config.toml
encoder_norm_position = "res_post"
encoder_mlp_ratio = 4
encoder_inner_norm = false
encoder_conv_stem = false
decoder_head_dim = 32
residual_init = "zero_last"
Rows from block 9 of the image encoder of a small image captioner, named by matrix and row number. Rows with one number belong to one neuron. Each number is 200 + 40 x the weight over its row's rms, rounded and kept within 0 to 999. All counts start at 0.
After each neuron's rows are labels from the 100 images, of 14848, where the neuron reaches its highest value: "strongest on" is what is common among them. Only what is clearly more common there than usual is listed. The data: photos with spoken descriptions (Open Images, Localized Narratives). In brackets: how many of the 100.
# fc1: MLP up (encoder.blocks.9.mlp.fc1.weight, 768x192), inputs 96-143
# fc2: MLP down (encoder.blocks.9.mlp.fc2.weight, 192x768, transposed), outputs 96-143

fc1.32,206,183,219,223,241,208,162,210,173,187,243,162,177,190,195,202,238,206,144,197,285,171,189,200,150,216,170,172,189,225,104,108,244,149,160,206,227,137,184,160,262,230,215,129,247,110,197,237
fc2.32,237,236,195,207,253,168,108,251,194,177,176,292,147,212,187,214,155,204,193,233,210,175,120,228,193,237,273,194,189,272,245,145,167,207,210,130,160,213,180,199,124,153,105,198,209,216,238,184
strongest on: text has "grass" (30)

fc1.80,208,172,239,86,212,112,153,183,173,121,226,180,249,182,176,237,196,172,208,273,237,244,127,169,228,184,174,219,169,170,146,140,220,153,208,172,216,155,302,175,241,206,188,167,210,239,226,240
fc2.80,171,203,202,168,211,158,222,175,186,169,254,189,184,177,195,252,120,186,208,221,190,192,181,212,188,194,244,201,140,230,130,192,156,253,266,230,194,211,126,200,159,180,244,229,177,223,234,192
strongest on: text has "trees" (59); text has "grass" (30); text has "road" (25)

fc1.714,193,143,176,200,188,160,148,268,217,186,271,232,281,122,201,117,226,253,149,226,182,185,234,141,244,181,153,245,183,192,168,173,225,286,175,190,253,189,200,202,189,144,170,234,248,270,226,205
fc2.714,191,185,184,197,204,273,205,208,192,221,151,194,170,201,258,237,202,240,146,173,209,170,177,207,177,169,277,185,236,160,178,257,210,206,182,186,178,116,231,174,226,201,198,290,217,160,233,142
strongest on: text has "sky" (91); text has "trees" (80); text has "clouds" (41); text has "buildings" (37)

fc1.116,243,176,204,233,157,173,220,184,205,273,203,252,231,198,165,150,158,184,190,222,145,227,247,248,225,153,190,254,235,136,295,273,214,155,250,228,225,137,197,190,210,202,200,182,100,187,127,173
fc2.116,210,183,124,220,250,259,178,139,204,229,210,265,224,138,177,248,217,169,121,249,264,181,187,224,188,225,121,217,194,244,251,157,175,168,187,223,165,291,160,178,239,190,194,158,301,287,263,202
strongest on: text has "wearing" (37); text has "woman" (32)

fc1.346,161,216,186,202,234,153,183,221,172,234,208,273,218,225,202,198,127,214,173,147,170,84,169,210,162,198,146,228,154,198,167,194,165,222,251,224,180,158,231,181,181,207,185,235,83,92,238,172
fc2.346,222,253,266,198,187,187,215,183,219,125,220,207,125,286,230,222,250,188,216,242,260,216,194,282,229,209,255,222,162,134,187,185,200,257,153,148,172,155,258,165,238,192,199,162,126,155,175,186
strongest on: text has "road" (31)

fc1.103,269,211,206,210,222,127,221,208,201,180,204,257,144,165,195,162,209,174,175,139,187,193,242,226,230,260,213,274,185,157,208,145,194,206,124,315,200,212,212,239,219,239,197,188,128,149,190,212
fc2.103,211,253,189,215,184,184,133,155,241,214,303,192,154,201,172,234,199,105,188,238,215,214,199,263,163,183,213,217,129,191,230,210,140,136,182,215,167,204,199,200,203,221,216,260,235,233,228,170
strongest on: text has "wall" (45); text has "holding" (38); text has "wearing" (34)

fc1.34,134,197,166,241,224,249,200,193,168,239,191,172,200,241,294,157,215,149,174,243,227,213,210,213,208,270,208,276,166,187,271,220,179,246,155,228,194,192,230,144,139,199,194,177,155,253,193,152
fc2.34,216,194,195,151,198,243,187,198,188,246,192,196,202,254,157,287,223,195,97,189,179,173,223,187,169,190,247,187,182,267,245,177,198,189,212,194,179,203,195,239,264,132,178,169,236,161,175,174
strongest on: text has "sky" (61); text has "building" (27)

fc1.45,194,207,221,254,248,237,194,236,207,207,192,212,170,205,269,251,150,149,161,210,190,192,215,213,207,146,170,198,191,186,223,164,206,164,266,107,212,230,193,212,204,218,115,161,210,181,87,161
fc2.45,169,255,178,138,257,266,147,253,165,219,203,109,121,206,200,174,173,208,166,175,188,180,246,240,125,142,225,188,202,163,198,174,202,204,220,231,147,204,158,184,210,245,202,267,254,238,205,224
strongest on: text has "table" (67); text has "wall" (64); text has "sitting" (43); text has "front" (31)

fc1.743,194,174,240,199,231,210,188,212,237,193,178,184,193,263,274,232,263,195,198,202,236,172,120,253,206,225,265,176,202,237,193,195,184,192,216,252,158,172,121,187,182,180,164,143,223,142,160,104
fc2.743,216,224,187,228,246,225,256,206,176,142,223,195,136,189,247,162,229,254,126,145,239,167,189,210,177,219,183,123,242,231,134,215,131,171,224,205,142,250,190,218,231,166,213,285,254,194,202,139
strongest on: text has "wall" (46); text has "man" (30); text has "table" (30)

fc1.117,170,187,218,199,205,157,196,175,193,265,184,195,233,169,246,166,230,278,117,199,192,125,235,188,245,249,145,232,186,220,233,182,178,220,198,238,221,252,200,222,221,253,227,217,211,183,299,198
fc2.117,186,192,167,191,172,186,205,190,266,190,216,211,230,147,245,244,175,167,279,209,165,271,188,256,208,231,194,218,164,172,240,183,175,191,150,195,283,136,233,192,175,165,166,190,256,195,131,206
strongest on: text has "black" (40)

fc1.351,190,208,108,192,263,250,227,167,216,136,289,148,188,198,167,212,184,209,146,174,220,182,207,169,147,115,230,190,176,185,204,203,114,233,180,264,257,310,223,226,199,213,186,172,191,254,159,170
fc2.351,216,302,160,203,170,226,187,201,147,181,255,175,163,210,265,238,167,214,207,201,133,188,175,207,143,143,198,226,186,217,243,284,227,169,242,217,248,186,208,225,302,202,182,213,220,208,204,181
strongest on: text has "road" (25)

fc1.618,237,153,178,230,154,197,259,105,193,168,278,225,147,201,217,150,211,200,192,269,193,207,218,169,247,170,163,132,180,179,144,173,216,111,168,171,164,230,229,202,234,223,118,317,150,228,211,203
fc2.618,249,257,182,197,118,189,221,184,224,154,203,190,229,206,283,229,197,142,131,240,193,253,90,169,215,224,236,118,158,215,199,213,225,216,195,190,249,192,176,218,190,226,152,273,132,214,202,207
strongest on: text has "trees" (88); text has "sky" (70); text has "grass" (40); text has "buildings" (32)

fc1.583,280,208,244,131,203,215,173,240,235,202,200,172,174,187,285,219,114,183,151,125,135,214,175,150,179,225,154,223,152,272,133,192,214,246,139,211,147,189,191,294,198,149,231,227,209,177,226,125
fc2.583,221,184,204,175,225,181,274,175,205,152,200,154,217,210,213,216,173,172,207,255,223,211,173,223,202,156,217,160,253,217,233,184,218,225,191,195,191,203,186,178,153,188,184,213,161,234,169,158
strongest on: text has "food" (26)

fc1.106,207,224,198,222,193,270,242,231,268,182,207,235,240,175,188,205,163,254,187,219,187,236,192,165,214,153,217,174,190,193,157,175,253,214,209,120,295,223,133,208,178,195,189,231,156,187,169,167
fc2.106,191,229,203,159,192,172,195,263,191,209,189,162,188,267,193,184,143,254,220,193,186,128,173,289,161,191,293,155,222,116,248,170,138,187,224,234,197,239,211,272,157,223,183,183,209,191,172,277
strongest on: text has "table" (36)

fc1.493,162,148,195,202,198,155,204,182,183,180,211,222,196,316,278,246,123,100,243,255,172,165,223,197,212,246,200,217,257,242,174,200,244,228,71,127,208,180,201,273,249,227,209,147,142,176,243,149
fc2.493,252,164,207,167,246,195,145,161,222,218,251,163,290,259,177,243,232,174,204,201,108,268,189,176,208,208,205,100,209,153,122,259,234,214,219,252,257,139,188,178,217,261,197,222,218,200,169,235
strongest on: text has "wall" (59); text has "sitting" (48); text has "standing" (48); text has "people" (45)

fc1.403,189,254,231,237,207,171,169,227,197,202,191,177,228,248,169,236,187,205,166,230,231,251,191,250,221,205,267,179,243,231,150,155,216,245,162,195,286,264,209,280,253,210,184,199,247,299,258,186
fc2.403,250,170,204,224,151,227,245,176,185,178,227,248,175,177,292,176,131,127,211,235,218,212,232,136,183,212,158,227,238,197,179,211,238,226,111,159,217,229,226,115,220,198,137,142,222,195,202,185
strongest on: text has "wearing" (37); text has "man" (31); text has "woman" (25)

fc1.339,255,224,239,181,237,182,220,212,190,282,171,170,153,194,204,194,251,163,248,278,262,263,199,259,177,244,161,230,185,200,215,236,204,189,144,237,181,183,191,211,211,203,235,261,176,192,228,204
fc2.339,188,194,116,210,191,258,258,166,196,200,201,246,224,280,123,218,198,150,161,208,230,195,257,214,166,133,166,184,204,300,167,235,265,227,236,195,349,230,251,96,208,221,187,226,228,171,197,229
strongest on: text has "grass" (29)

fc1.11,174,219,163,158,246,164,152,166,295,259,262,223,261,232,204,255,252,202,255,237,247,212,249,217,248,202,166,219,215,233,210,180,208,171,200,175,173,209,147,201,192,135,217,178,182,186,208,129
fc2.11,225,216,152,182,224,214,250,220,237,213,190,180,177,237,201,195,180,257,150,137,204,163,206,174,221,113,303,225,204,197,198,195,219,162,196,214,244,158,214,244,165,172,157,247,194,179,243,160
strongest on: text has "road" (25)

fc1.10,181,181,249,189,95,192,195,203,255,20,201,304,231,146,137,229,187,231,280,243,176,171,196,238,221,239,188,226,219,179,179,252,215,198,178,131,204,183,199,238,248,188,156,212,201,144,231,202
fc2.10,191,250,179,197,156,114,185,183,205,210,226,102,148,183,198,196,200,189,184,243,193,239,226,212,187,88,125,176,213,166,203,220,182,195,168,287,245,184,188,232,158,140,176,297,242,190,254,265
strongest on: text has "sky" (63); text has "buildings" (34); text has "road" (29)

fc1.418,179,237,130,135,167,250,221,214,188,188,171,156,182,137,240,235,184,187,173,181,217,209,232,209,206,152,170,211,149,214,155,289,131,232,207,198,209,211,213,267,172,186,230,225,299,214,209,143
fc2.418,248,208,214,183,206,253,213,213,248,186,215,176,161,201,237,143,210,223,215,188,251,204,168,287,167,216,185,163,143,275,74,250,196,193,226,220,178,267,220,187,225,144,186,177,195,206,208,209
strongest on: text has "white" (37); text has "black" (33)

fc1.297,234,161,231,228,252,266,141,240,141,191,123,179,188,159,195,153,156,97,190,187,221,219,202,120,162,219,219,234,141,178,239,314,164,159,178,198,245,227,199,186,215,157,225,207,171,221,179,168
fc2.297,201,214,241,215,188,232,101,194,185,233,206,228,247,203,215,233,174,248,168,183,188,160,183,239,249,250,120,129,222,192,137,228,141,224,226,168,208,191,175,258,189,180,175,210,244,192,129,134
strongest on: text has "food" (29); text has "white" (29); text has "plate" (27)

fc1.354,192,174,226,165,196,175,258,186,169,178,160,197,241,176,251,188,258,203,222,202,245,177,157,158,169,161,176,194,171,280,168,206,265,189,234,144,180,206,167,213,183,216,123,229,230,197,232,295
fc2.354,231,109,163,243,291,204,141,249,207,182,169,126,178,210,193,215,207,250,236,194,240,169,180,274,273,166,164,216,202,133,145,204,222,206,198,177,256,262,198,180,208,255,182,163,184,167,127,157
strongest on: text has "table" (48)

fc1.207,208,133,241,207,207,194,193,219,214,229,193,174,157,192,252,216,179,176,202,227,173,183,235,228,196,158,178,211,199,178,191,131,142,155,242,209,268,261,199,231,192,284,238,197,175,224,200,188
fc2.207,159,201,215,232,275,190,182,188,265,217,215,170,139,187,273,147,149,156,230,109,173,269,272,287,185,179,224,202,216,219,226,188,189,179,206,201,144,225,140,126,236,153,264,180,176,177,175,230
strongest on: text has "table" (64); text has "sitting" (59); text has "wall" (58); text has "people" (49)

fc1.304,159,205,200,222,220,208,198,245,190,233,240,214,223,156,206,174,216,284,189,218,156,190,221,192,242,247,247,289,236,231,273,250,154,200,242,193,132,150,276,206,253,306,179,145,196,222,197,159
fc2.304,160,156,231,215,197,204,211,209,222,196,171,178,195,226,233,98,160,201,183,139,152,267,270,205,251,154,190,143,312,167,303,216,174,217,197,269,220,190,198,224,177,195,181,196,232,256,166,145
strongest on: text has "grass" (55); text has "people" (49); text has "ground" (36)

fc1.109,139,196,260,145,236,255,139,193,175,226,261,217,188,208,217,212,224,184,186,262,182,215,202,222,191,253,246,204,168,201,220,179,184,175,179,221,163,198,208,131,251,224,195,218,258,252,108,201
fc2.109,238,218,134,231,196,126,217,155,141,166,213,197,234,202,200,185,283,212,207,186,158,229,169,273,238,174,205,229,263,135,119,300,188,173,186,289,221,201,221,213,256,223,190,190,227,158,240,297
strongest on: text has "trees" (67); text has "sky" (51); text has "grass" (38); text has "plants" (26)

fc1.200,225,181,257,176,214,223,226,281,189,222,201,125,165,194,263,179,232,217,170,183,180,214,257,172,228,238,188,158,179,186,132,211,156,193,237,207,186,203,176,231,152,305,87,203,228,202,270,196
fc2.200,206,209,240,167,242,217,224,222,202,201,256,208,169,188,214,193,178,148,207,202,174,190,222,164,141,154,240,243,178,165,235,282,243,197,209,155,260,138,185,191,195,205,164,192,236,220,190,203
strongest on: text has "guitar" (30); text has "lights" (29); text has "playing" (25)

fc1.649,137,253,213,163,227,158,156,212,190,80,212,185,211,279,111,208,205,150,175,174,191,192,221,225,171,254,164,214,114,177,229,198,195,178,250,245,205,216,141,184,137,201,107,208,229,237,115,165
fc2.649,220,207,240,165,174,181,151,228,136,223,217,198,189,221,253,304,120,268,249,179,163,219,219,110,235,175,226,215,156,126,185,181,228,196,210,169,188,198,198,213,284,206,253,220,174,168,206,197
strongest on: text has "trees" (76); text has "sky" (73); text has "road" (58); text has "buildings" (41)

fc1.656,189,146,210,274,306,157,218,152,242,265,186,193,162,274,253,222,224,157,259,159,259,208,281,186,160,248,198,246,223,170,151,182,196,186,232,236,243,216,162,198,191,207,213,197,166,202,308,182
fc2.656,147,256,214,223,181,256,184,220,167,252,220,111,232,220,237,153,195,177,236,225,256,235,170,199,201,176,257,192,125,192,176,224,241,159,176,277,259,187,181,193,184,186,161,167,207,225,165,202
strongest on: text has "table" (40); text has "front" (27)

fc1.159,219,175,224,196,165,199,108,235,204,202,171,164,189,246,191,202,225,273,165,258,176,159,187,235,179,235,192,191,262,260,189,136,179,249,220,218,212,149,241,236,228,223,150,159,190,138,217,152
fc2.159,253,173,258,188,186,209,256,269,208,230,206,214,203,267,212,137,224,222,198,166,166,294,223,166,199,119,198,236,265,310,236,308,181,213,218,251,190,165,248,190,172,181,131,190,251,221,176,165
strongest on: text has "grass" (55); text has "ground" (26)

fc1.59,253,142,225,185,152,184,245,247,169,75,282,170,252,289,114,168,161,230,238,259,241,251,207,190,183,207,151,208,203,225,189,167,178,249,214,135,248,197,163,207,205,252,262,214,190,246,238,196
fc2.59,149,176,167,204,217,233,204,229,189,151,242,278,195,229,216,195,209,241,134,207,207,152,246,265,174,245,169,266,233,189,208,206,135,208,190,255,241,243,178,203,240,130,262,162,206,144,163,209
strongest on: text has "flowers" (49); text has "color" (42); text has "flower" (37); text has "leaves" (32)

fc1.688,180,224,197,240,253,226,205,142,201,277,206,284,174,235,256,181,208,189,220,277,191,194,197,184,195,210,201,231,193,231,147,127,204,142,217,218,113,244,171,148,241,173,254,228,171,226,201,96
fc2.688,234,136,201,229,181,171,168,219,195,207,180,171,186,219,181,245,181,190,197,192,250,197,163,150,154,210,187,187,156,251,143,219,149,267,211,187,204,243,162,212,224,160,283,208,171,181,158,196
strongest on: text has "grass" (28)

fc1.499,254,185,235,203,166,152,176,287,245,174,255,243,202,164,146,121,154,215,131,133,176,234,278,210,229,165,76,190,130,159,256,221,225,239,97,195,212,239,136,193,245,201,280,209,202,176,221,196
fc2.499,141,209,187,229,183,212,212,229,246,179,172,188,163,239,193,173,203,181,214,206,145,173,221,178,128,248,186,136,246,245,262,181,218,197,263,202,202,194,99,224,183,204,227,179,184,224,223,195
strongest on: text has "flowers" (31); text has "plants" (30)

fc1.459,147,181,240,214,140,282,158,193,186,233,226,193,182,176,156,162,163,210,223,231,199,202,236,219,279,266,196,233,188,141,240,177,224,197,150,192,259,209,212,221,170,255,147,172,156,215,229,265
fc2.459,75,167,208,176,161,270,227,211,214,177,278,189,197,247,151,290,186,166,160,214,216,230,191,232,230,203,231,131,187,138,244,188,195,249,254,216,160,186,202,203,237,193,130,155,263,202,161,164
strongest on: text has "flowers" (26); text has "plants" (26)

fc1.485,180,224,174,220,209,204,224,153,179,172,233,245,219,261,187,244,176,203,205,205,197,216,155,243,219,219,183,199,186,277,248,191,252,130,218,219,222,181,218,311,179,215,151,171,198,235,190,154
fc2.485,201,210,103,230,279,250,196,191,227,204,210,299,248,142,188,171,242,292,218,176,274,228,181,169,213,210,234,215,197,178,161,178,154,234,169,226,126,191,205,206,260,165,190,227,196,139,167,168
strongest on: text has "table" (33)

fc1.637,196,284,197,194,144,189,181,275,224,208,214,185,234,267,228,183,236,237,167,255,134,121,145,232,195,188,182,185,181,137,224,189,173,205,222,153,204,125,124,127,262,191,160,133,260,189,264,210
fc2.637,200,147,228,200,192,192,251,190,229,212,195,136,155,163,177,240,196,193,191,233,235,147,222,193,262,172,186,183,223,210,241,151,100,199,221,209,121,192,191,284,155,171,245,169,171,159,165,228
strongest on: text has "white" (30)

fc1.17,201,195,236,190,196,192,222,140,251,181,216,240,183,175,176,221,102,141,269,194,186,259,136,167,216,182,221,185,186,189,166,167,145,122,187,155,132,169,167,209,250,222,173,255,224,199,254,164
fc2.17,155,198,181,252,193,226,170,215,243,125,163,235,152,192,201,248,245,207,173,181,227,279,201,166,214,242,245,213,98,180,207,269,201,197,147,143,226,249,165,216,232,249,169,168,249,202,169,222
strongest on: text has "road" (25)

fc1.635,168,166,132,192,167,134,173,176,165,193,232,157,224,226,177,195,209,283,237,223,238,250,209,220,162,110,181,179,136,253,221,164,222,158,218,199,260,178,164,190,120,163,188,172,257,201,184,211
fc2.635,232,141,238,151,230,210,147,142,214,193,205,148,175,179,157,214,222,236,215,139,215,220,186,188,226,182,128,175,222,198,205,154,186,178,199,263,176,107,175,175,225,176,251,117,275,211,229,192
strongest on: text has "grass" (34)

fc1.553,202,186,237,205,188,169,243,181,177,215,149,188,183,266,261,205,274,202,217,126,233,143,128,244,88,224,167,289,156,207,175,208,306,127,192,166,201,195,200,219,201,121,168,211,210,144,123,218
fc2.553,239,230,251,192,221,164,202,160,243,206,178,252,171,205,135,200,244,226,216,151,217,145,152,166,210,170,275,215,273,204,170,183,199,212,138,160,245,237,196,211,242,219,161,179,178,179,137,221
strongest on: text has "trees" (87); text has "people" (52); text has "standing" (51); text has "road" (32)

fc1.749,175,180,243,223,249,169,185,157,229,225,187,117,116,185,189,208,151,195,156,206,110,210,175,243,209,165,232,206,185,206,189,181,226,139,231,226,201,236,196,166,209,244,277,91,234,250,236,165
fc2.749,229,237,203,202,241,284,205,201,163,234,232,177,140,216,212,185,207,167,219,113,164,144,252,169,263,215,183,197,232,223,177,196,176,143,194,205,206,248,241,177,183,205,202,112,148,188,192,283
strongest on: text has "trees" (88); text has "sky" (83); text has "buildings" (38); text has "grass" (31)

fc1.766,208,213,154,237,258,254,254,283,211,234,139,124,260,200,172,144,148,253,157,131,214,227,160,204,205,207,236,282,156,263,211,241,206,130,224,159,209,200,227,168,155,222,169,193,225,162,187,137
fc2.766,237,197,150,249,197,233,240,245,212,132,202,216,203,185,234,132,266,220,199,235,221,254,182,274,258,228,205,222,214,165,172,183,175,172,124,141,204,171,189,187,231,192,167,156,196,193,170,222
strongest on: text has "wearing" (33); text has "woman" (31); text has "smiling" (27)

fc1.606,269,262,203,192,153,287,170,224,238,244,245,165,261,231,221,175,197,273,214,192,199,219,182,166,208,255,243,220,288,209,165,226,219,258,230,148,235,178,206,212,231,238,142,140,199,186,239,214
fc2.606,187,239,163,267,139,211,182,152,161,179,206,223,263,244,164,180,159,279,211,212,166,247,277,214,182,208,206,143,273,224,174,177,176,279,214,164,267,116,243,198,241,202,166,174,243,222,156,165
strongest on: text has "flowers" (25)

fc1.162,246,218,267,230,216,148,240,256,162,236,260,183,160,203,196,201,232,247,186,234,180,136,184,204,191,114,198,209,216,199,196,164,190,175,234,199,208,261,215,250,231,212,151,195,222,254,117,185
fc2.162,240,234,160,176,182,153,157,159,199,115,140,150,221,191,261,212,169,186,224,202,245,231,228,182,207,224,123,183,187,144,205,188,235,193,146,103,216,197,214,197,222,212,154,278,225,144,145,116
strongest on: text has "wall" (42); text has "wearing" (31)

fc1.374,204,210,183,165,128,197,222,204,162,196,196,188,186,215,184,270,142,211,124,110,225,201,217,192,184,222,126,163,214,209,233,225,231,105,199,266,244,177,197,256,279,181,249,269,174,172,212,154
fc2.374,184,246,192,250,148,163,211,206,223,211,160,152,217,206,249,188,179,181,170,206,156,174,208,204,221,191,220,170,171,265,156,198,246,129,260,149,218,189,251,158,254,203,228,165,288,151,260,201
strongest on: text has "white" (32); text has "black" (28)

fc1.597,116,266,259,122,236,178,204,158,232,259,126,247,205,198,254,188,206,272,141,243,132,210,211,178,160,254,196,235,129,149,200,231,201,217,166,184,204,239,184,214,237,181,143,289,272,181,144,170
fc2.597,262,166,197,205,222,212,143,209,182,212,210,158,198,222,198,209,178,257,186,194,142,220,177,207,138,213,262,209,242,182,250,189,163,225,191,217,190,196,143,214,191,195,253,169,190,220,123,214
strongest on: text has "food" (57); text has "plate" (46)

fc1.623,232,240,188,212,250,211,169,256,162,249,201,230,139,218,124,186,238,244,150,239,135,212,249,207,187,214,261,199,133,139,218,184,217,221,182,174,193,170,214,215,217,187,170,183,142,168,155,165
fc2.623,217,264,198,136,181,201,208,233,159,167,201,230,237,193,82,245,177,260,235,217,229,159,222,232,232,140,178,155,222,259,201,248,179,256,172,262,237,181,161,156,173,172,134,202,244,276,261,158
strongest on: text has "wall" (41); text has "holding" (37); text has "wearing" (33); text has "woman" (28)

fc1.433,247,197,113,212,186,72,220,182,168,211,204,219,251,228,179,231,198,194,219,232,221,222,209,163,196,283,197,233,188,158,183,208,199,156,188,192,219,185,275,204,230,207,215,183,160,217,196,186
fc2.433,236,215,232,196,161,208,165,241,194,250,243,238,117,201,127,247,177,172,231,224,202,86,136,168,218,262,234,181,222,131,204,185,209,200,198,143,139,197,178,220,132,215,203,244,219,135,187,217
strongest on: text has "sky" (52)

fc1.164,227,221,156,147,232,231,183,191,176,209,220,212,165,193,160,177,194,256,190,205,139,254,144,172,191,307,146,267,170,218,244,299,184,212,153,144,168,223,198,167,206,146,186,267,211,175,167,133
fc2.164,253,214,123,229,230,274,112,167,210,215,186,215,221,251,202,193,126,173,138,235,182,170,159,244,151,264,284,224,257,141,307,199,179,167,194,162,212,170,210,243,137,183,201,213,158,235,150,233
strongest on: text has "food" (41); text has "plate" (38)

fc1.725,185,223,279,209,251,135,139,276,255,191,215,208,185,192,189,197,168,210,146,196,186,230,195,86,183,218,187,262,127,188,187,226,282,240,200,206,146,146,237,229,247,219,238,241,243,163,209,235
fc2.725,179,222,173,238,277,172,284,217,174,181,289,267,229,217,180,200,246,204,185,115,202,201,160,157,203,182,209,175,103,290,211,159,138,217,219,202,194,144,168,155,201,166,239,284,176,148,186,201
strongest on: text has "food" (39); text has "plate" (34)

fc1.188,195,165,210,222,281,194,206,255,196,229,192,175,175,174,231,188,205,141,159,187,178,161,230,203,169,139,69,242,188,204,186,222,199,169,146,223,160,208,228,115,109,217,140,241,197,177,154,221
fc2.188,204,206,206,198,199,306,211,178,154,144,205,235,211,241,206,163,173,141,236,143,97,157,303,298,177,205,250,150,211,232,206,143,183,224,245,204,210,160,172,225,177,238,236,174,236,236,216,132
strongest on: text has "sky" (70); text has "buildings" (53); text has "road" (31); text has "building" (26)

fc1.239,222,218,135,182,299,203,223,262,230,163,264,182,190,149,160,241,137,255,204,224,265,191,297,203,215,252,202,216,263,256,202,84,197,168,164,200,190,245,247,193,169,199,166,251,168,209,228,147
fc2.239,208,197,195,208,200,210,157,139,176,202,236,209,165,222,242,231,209,241,195,199,164,158,216,130,195,185,220,210,154,222,211,174,212,302,157,125,179,142,211,151,218,244,164,200,221,226,228,199
strongest on: text has "road" (43); text has "vehicles" (25)

fc1.421,175,215,192,242,208,190,209,144,175,220,230,238,138,194,142,145,175,246,164,163,176,222,304,237,202,247,188,150,185,201,187,198,166,227,185,201,175,178,204,169,218,208,143,241,188,240,148,131
fc2.421,188,114,175,261,271,237,238,220,143,196,121,187,222,199,161,243,238,224,174,203,257,172,251,218,233,189,233,177,169,190,183,156,235,247,154,218,150,230,205,225,214,119,264,240,152,225,102,105
strongest on: text has "guitar" (28)

fc1.703,209,143,241,249,162,180,207,231,227,189,230,127,234,240,232,210,135,230,229,194,190,216,240,201,179,168,171,237,226,281,214,246,154,194,246,87,239,237,196,257,242,185,276,201,229,187,196,166
fc2.703,152,259,233,161,170,150,177,197,328,132,202,157,169,202,164,161,165,185,105,219,245,235,211,183,142,197,234,229,207,170,169,225,294,170,290,175,190,241,226,142,170,181,227,290,186,229,149,128
strongest on: text has "white" (31); text has "black" (28)

fc1.518,225,259,203,203,163,167,256,225,213,126,228,201,281,274,181,123,196,242,239,172,198,165,119,164,197,174,193,189,218,169,199,173,163,176,184,153,195,213,150,211,195,118,135,211,227,230,174,200
fc2.518,146,156,208,181,203,237,234,209,171,192,253,116,201,208,304,236,109,262,200,161,224,242,191,260,191,158,201,167,191,216,186,224,242,179,233,227,159,169,215,278,224,189,138,206,184,146,116,229
strongest on: text has "table" (30)

fc1.326,189,184,203,191,154,202,133,196,167,244,196,166,200,247,228,180,158,193,162,171,105,239,153,179,180,111,204,190,217,173,282,250,204,197,152,203,230,181,164,216,238,179,173,195,237,169,189,165
fc2.326,194,188,197,279,148,184,259,188,262,118,225,247,163,119,179,139,173,231,267,207,246,197,260,189,267,229,273,195,218,235,215,236,136,180,237,221,108,223,217,183,180,169,174,203,177,217,223,255
strongest on: text has "food" (27)

fc1.762,155,214,231,272,225,157,220,158,243,157,128,195,179,154,169,189,132,190,203,201,144,170,251,184,182,172,206,176,211,208,186,164,316,151,172,176,193,244,206,303,216,193,198,178,187,287,131,165
fc2.762,152,112,184,214,253,276,216,168,99,231,184,216,201,177,191,224,200,245,224,241,178,235,171,234,196,250,175,247,235,183,163,231,251,244,193,185,207,245,186,210,175,193,183,113,144,196,218,253
strongest on: text has "wall" (56); text has "sitting" (49); text has "table" (45); text has "man" (29)

fc1.415,206,222,163,237,186,199,202,195,219,164,187,179,193,152,219,172,215,278,163,207,230,235,211,280,186,191,132,256,243,190,221,137,142,224,180,188,219,215,171,247,230,200,222,224,215,230,252,114
fc2.415,141,211,212,188,200,145,176,289,186,248,147,200,237,210,215,224,175,286,190,227,218,215,239,208,193,138,134,194,206,248,101,229,211,235,194,225,125,276,198,84,270,101,251,186,146,138,170,232
strongest on: text has "white" (28); text has "woman" (27)

fc1.332,237,156,222,221,231,220,237,154,215,143,236,277,180,284,241,193,212,147,252,147,207,153,243,226,207,160,147,142,210,226,233,238,203,173,216,275,169,175,178,187,241,190,270,171,186,192,164,187
fc2.332,195,142,252,165,186,278,139,266,211,288,211,176,249,186,177,175,185,137,187,269,137,229,246,195,247,223,175,214,149,230,265,250,179,232,99,163,173,96,196,208,272,270,265,217,221,148,223,226
strongest on: text has "wall" (62); text has "table" (40)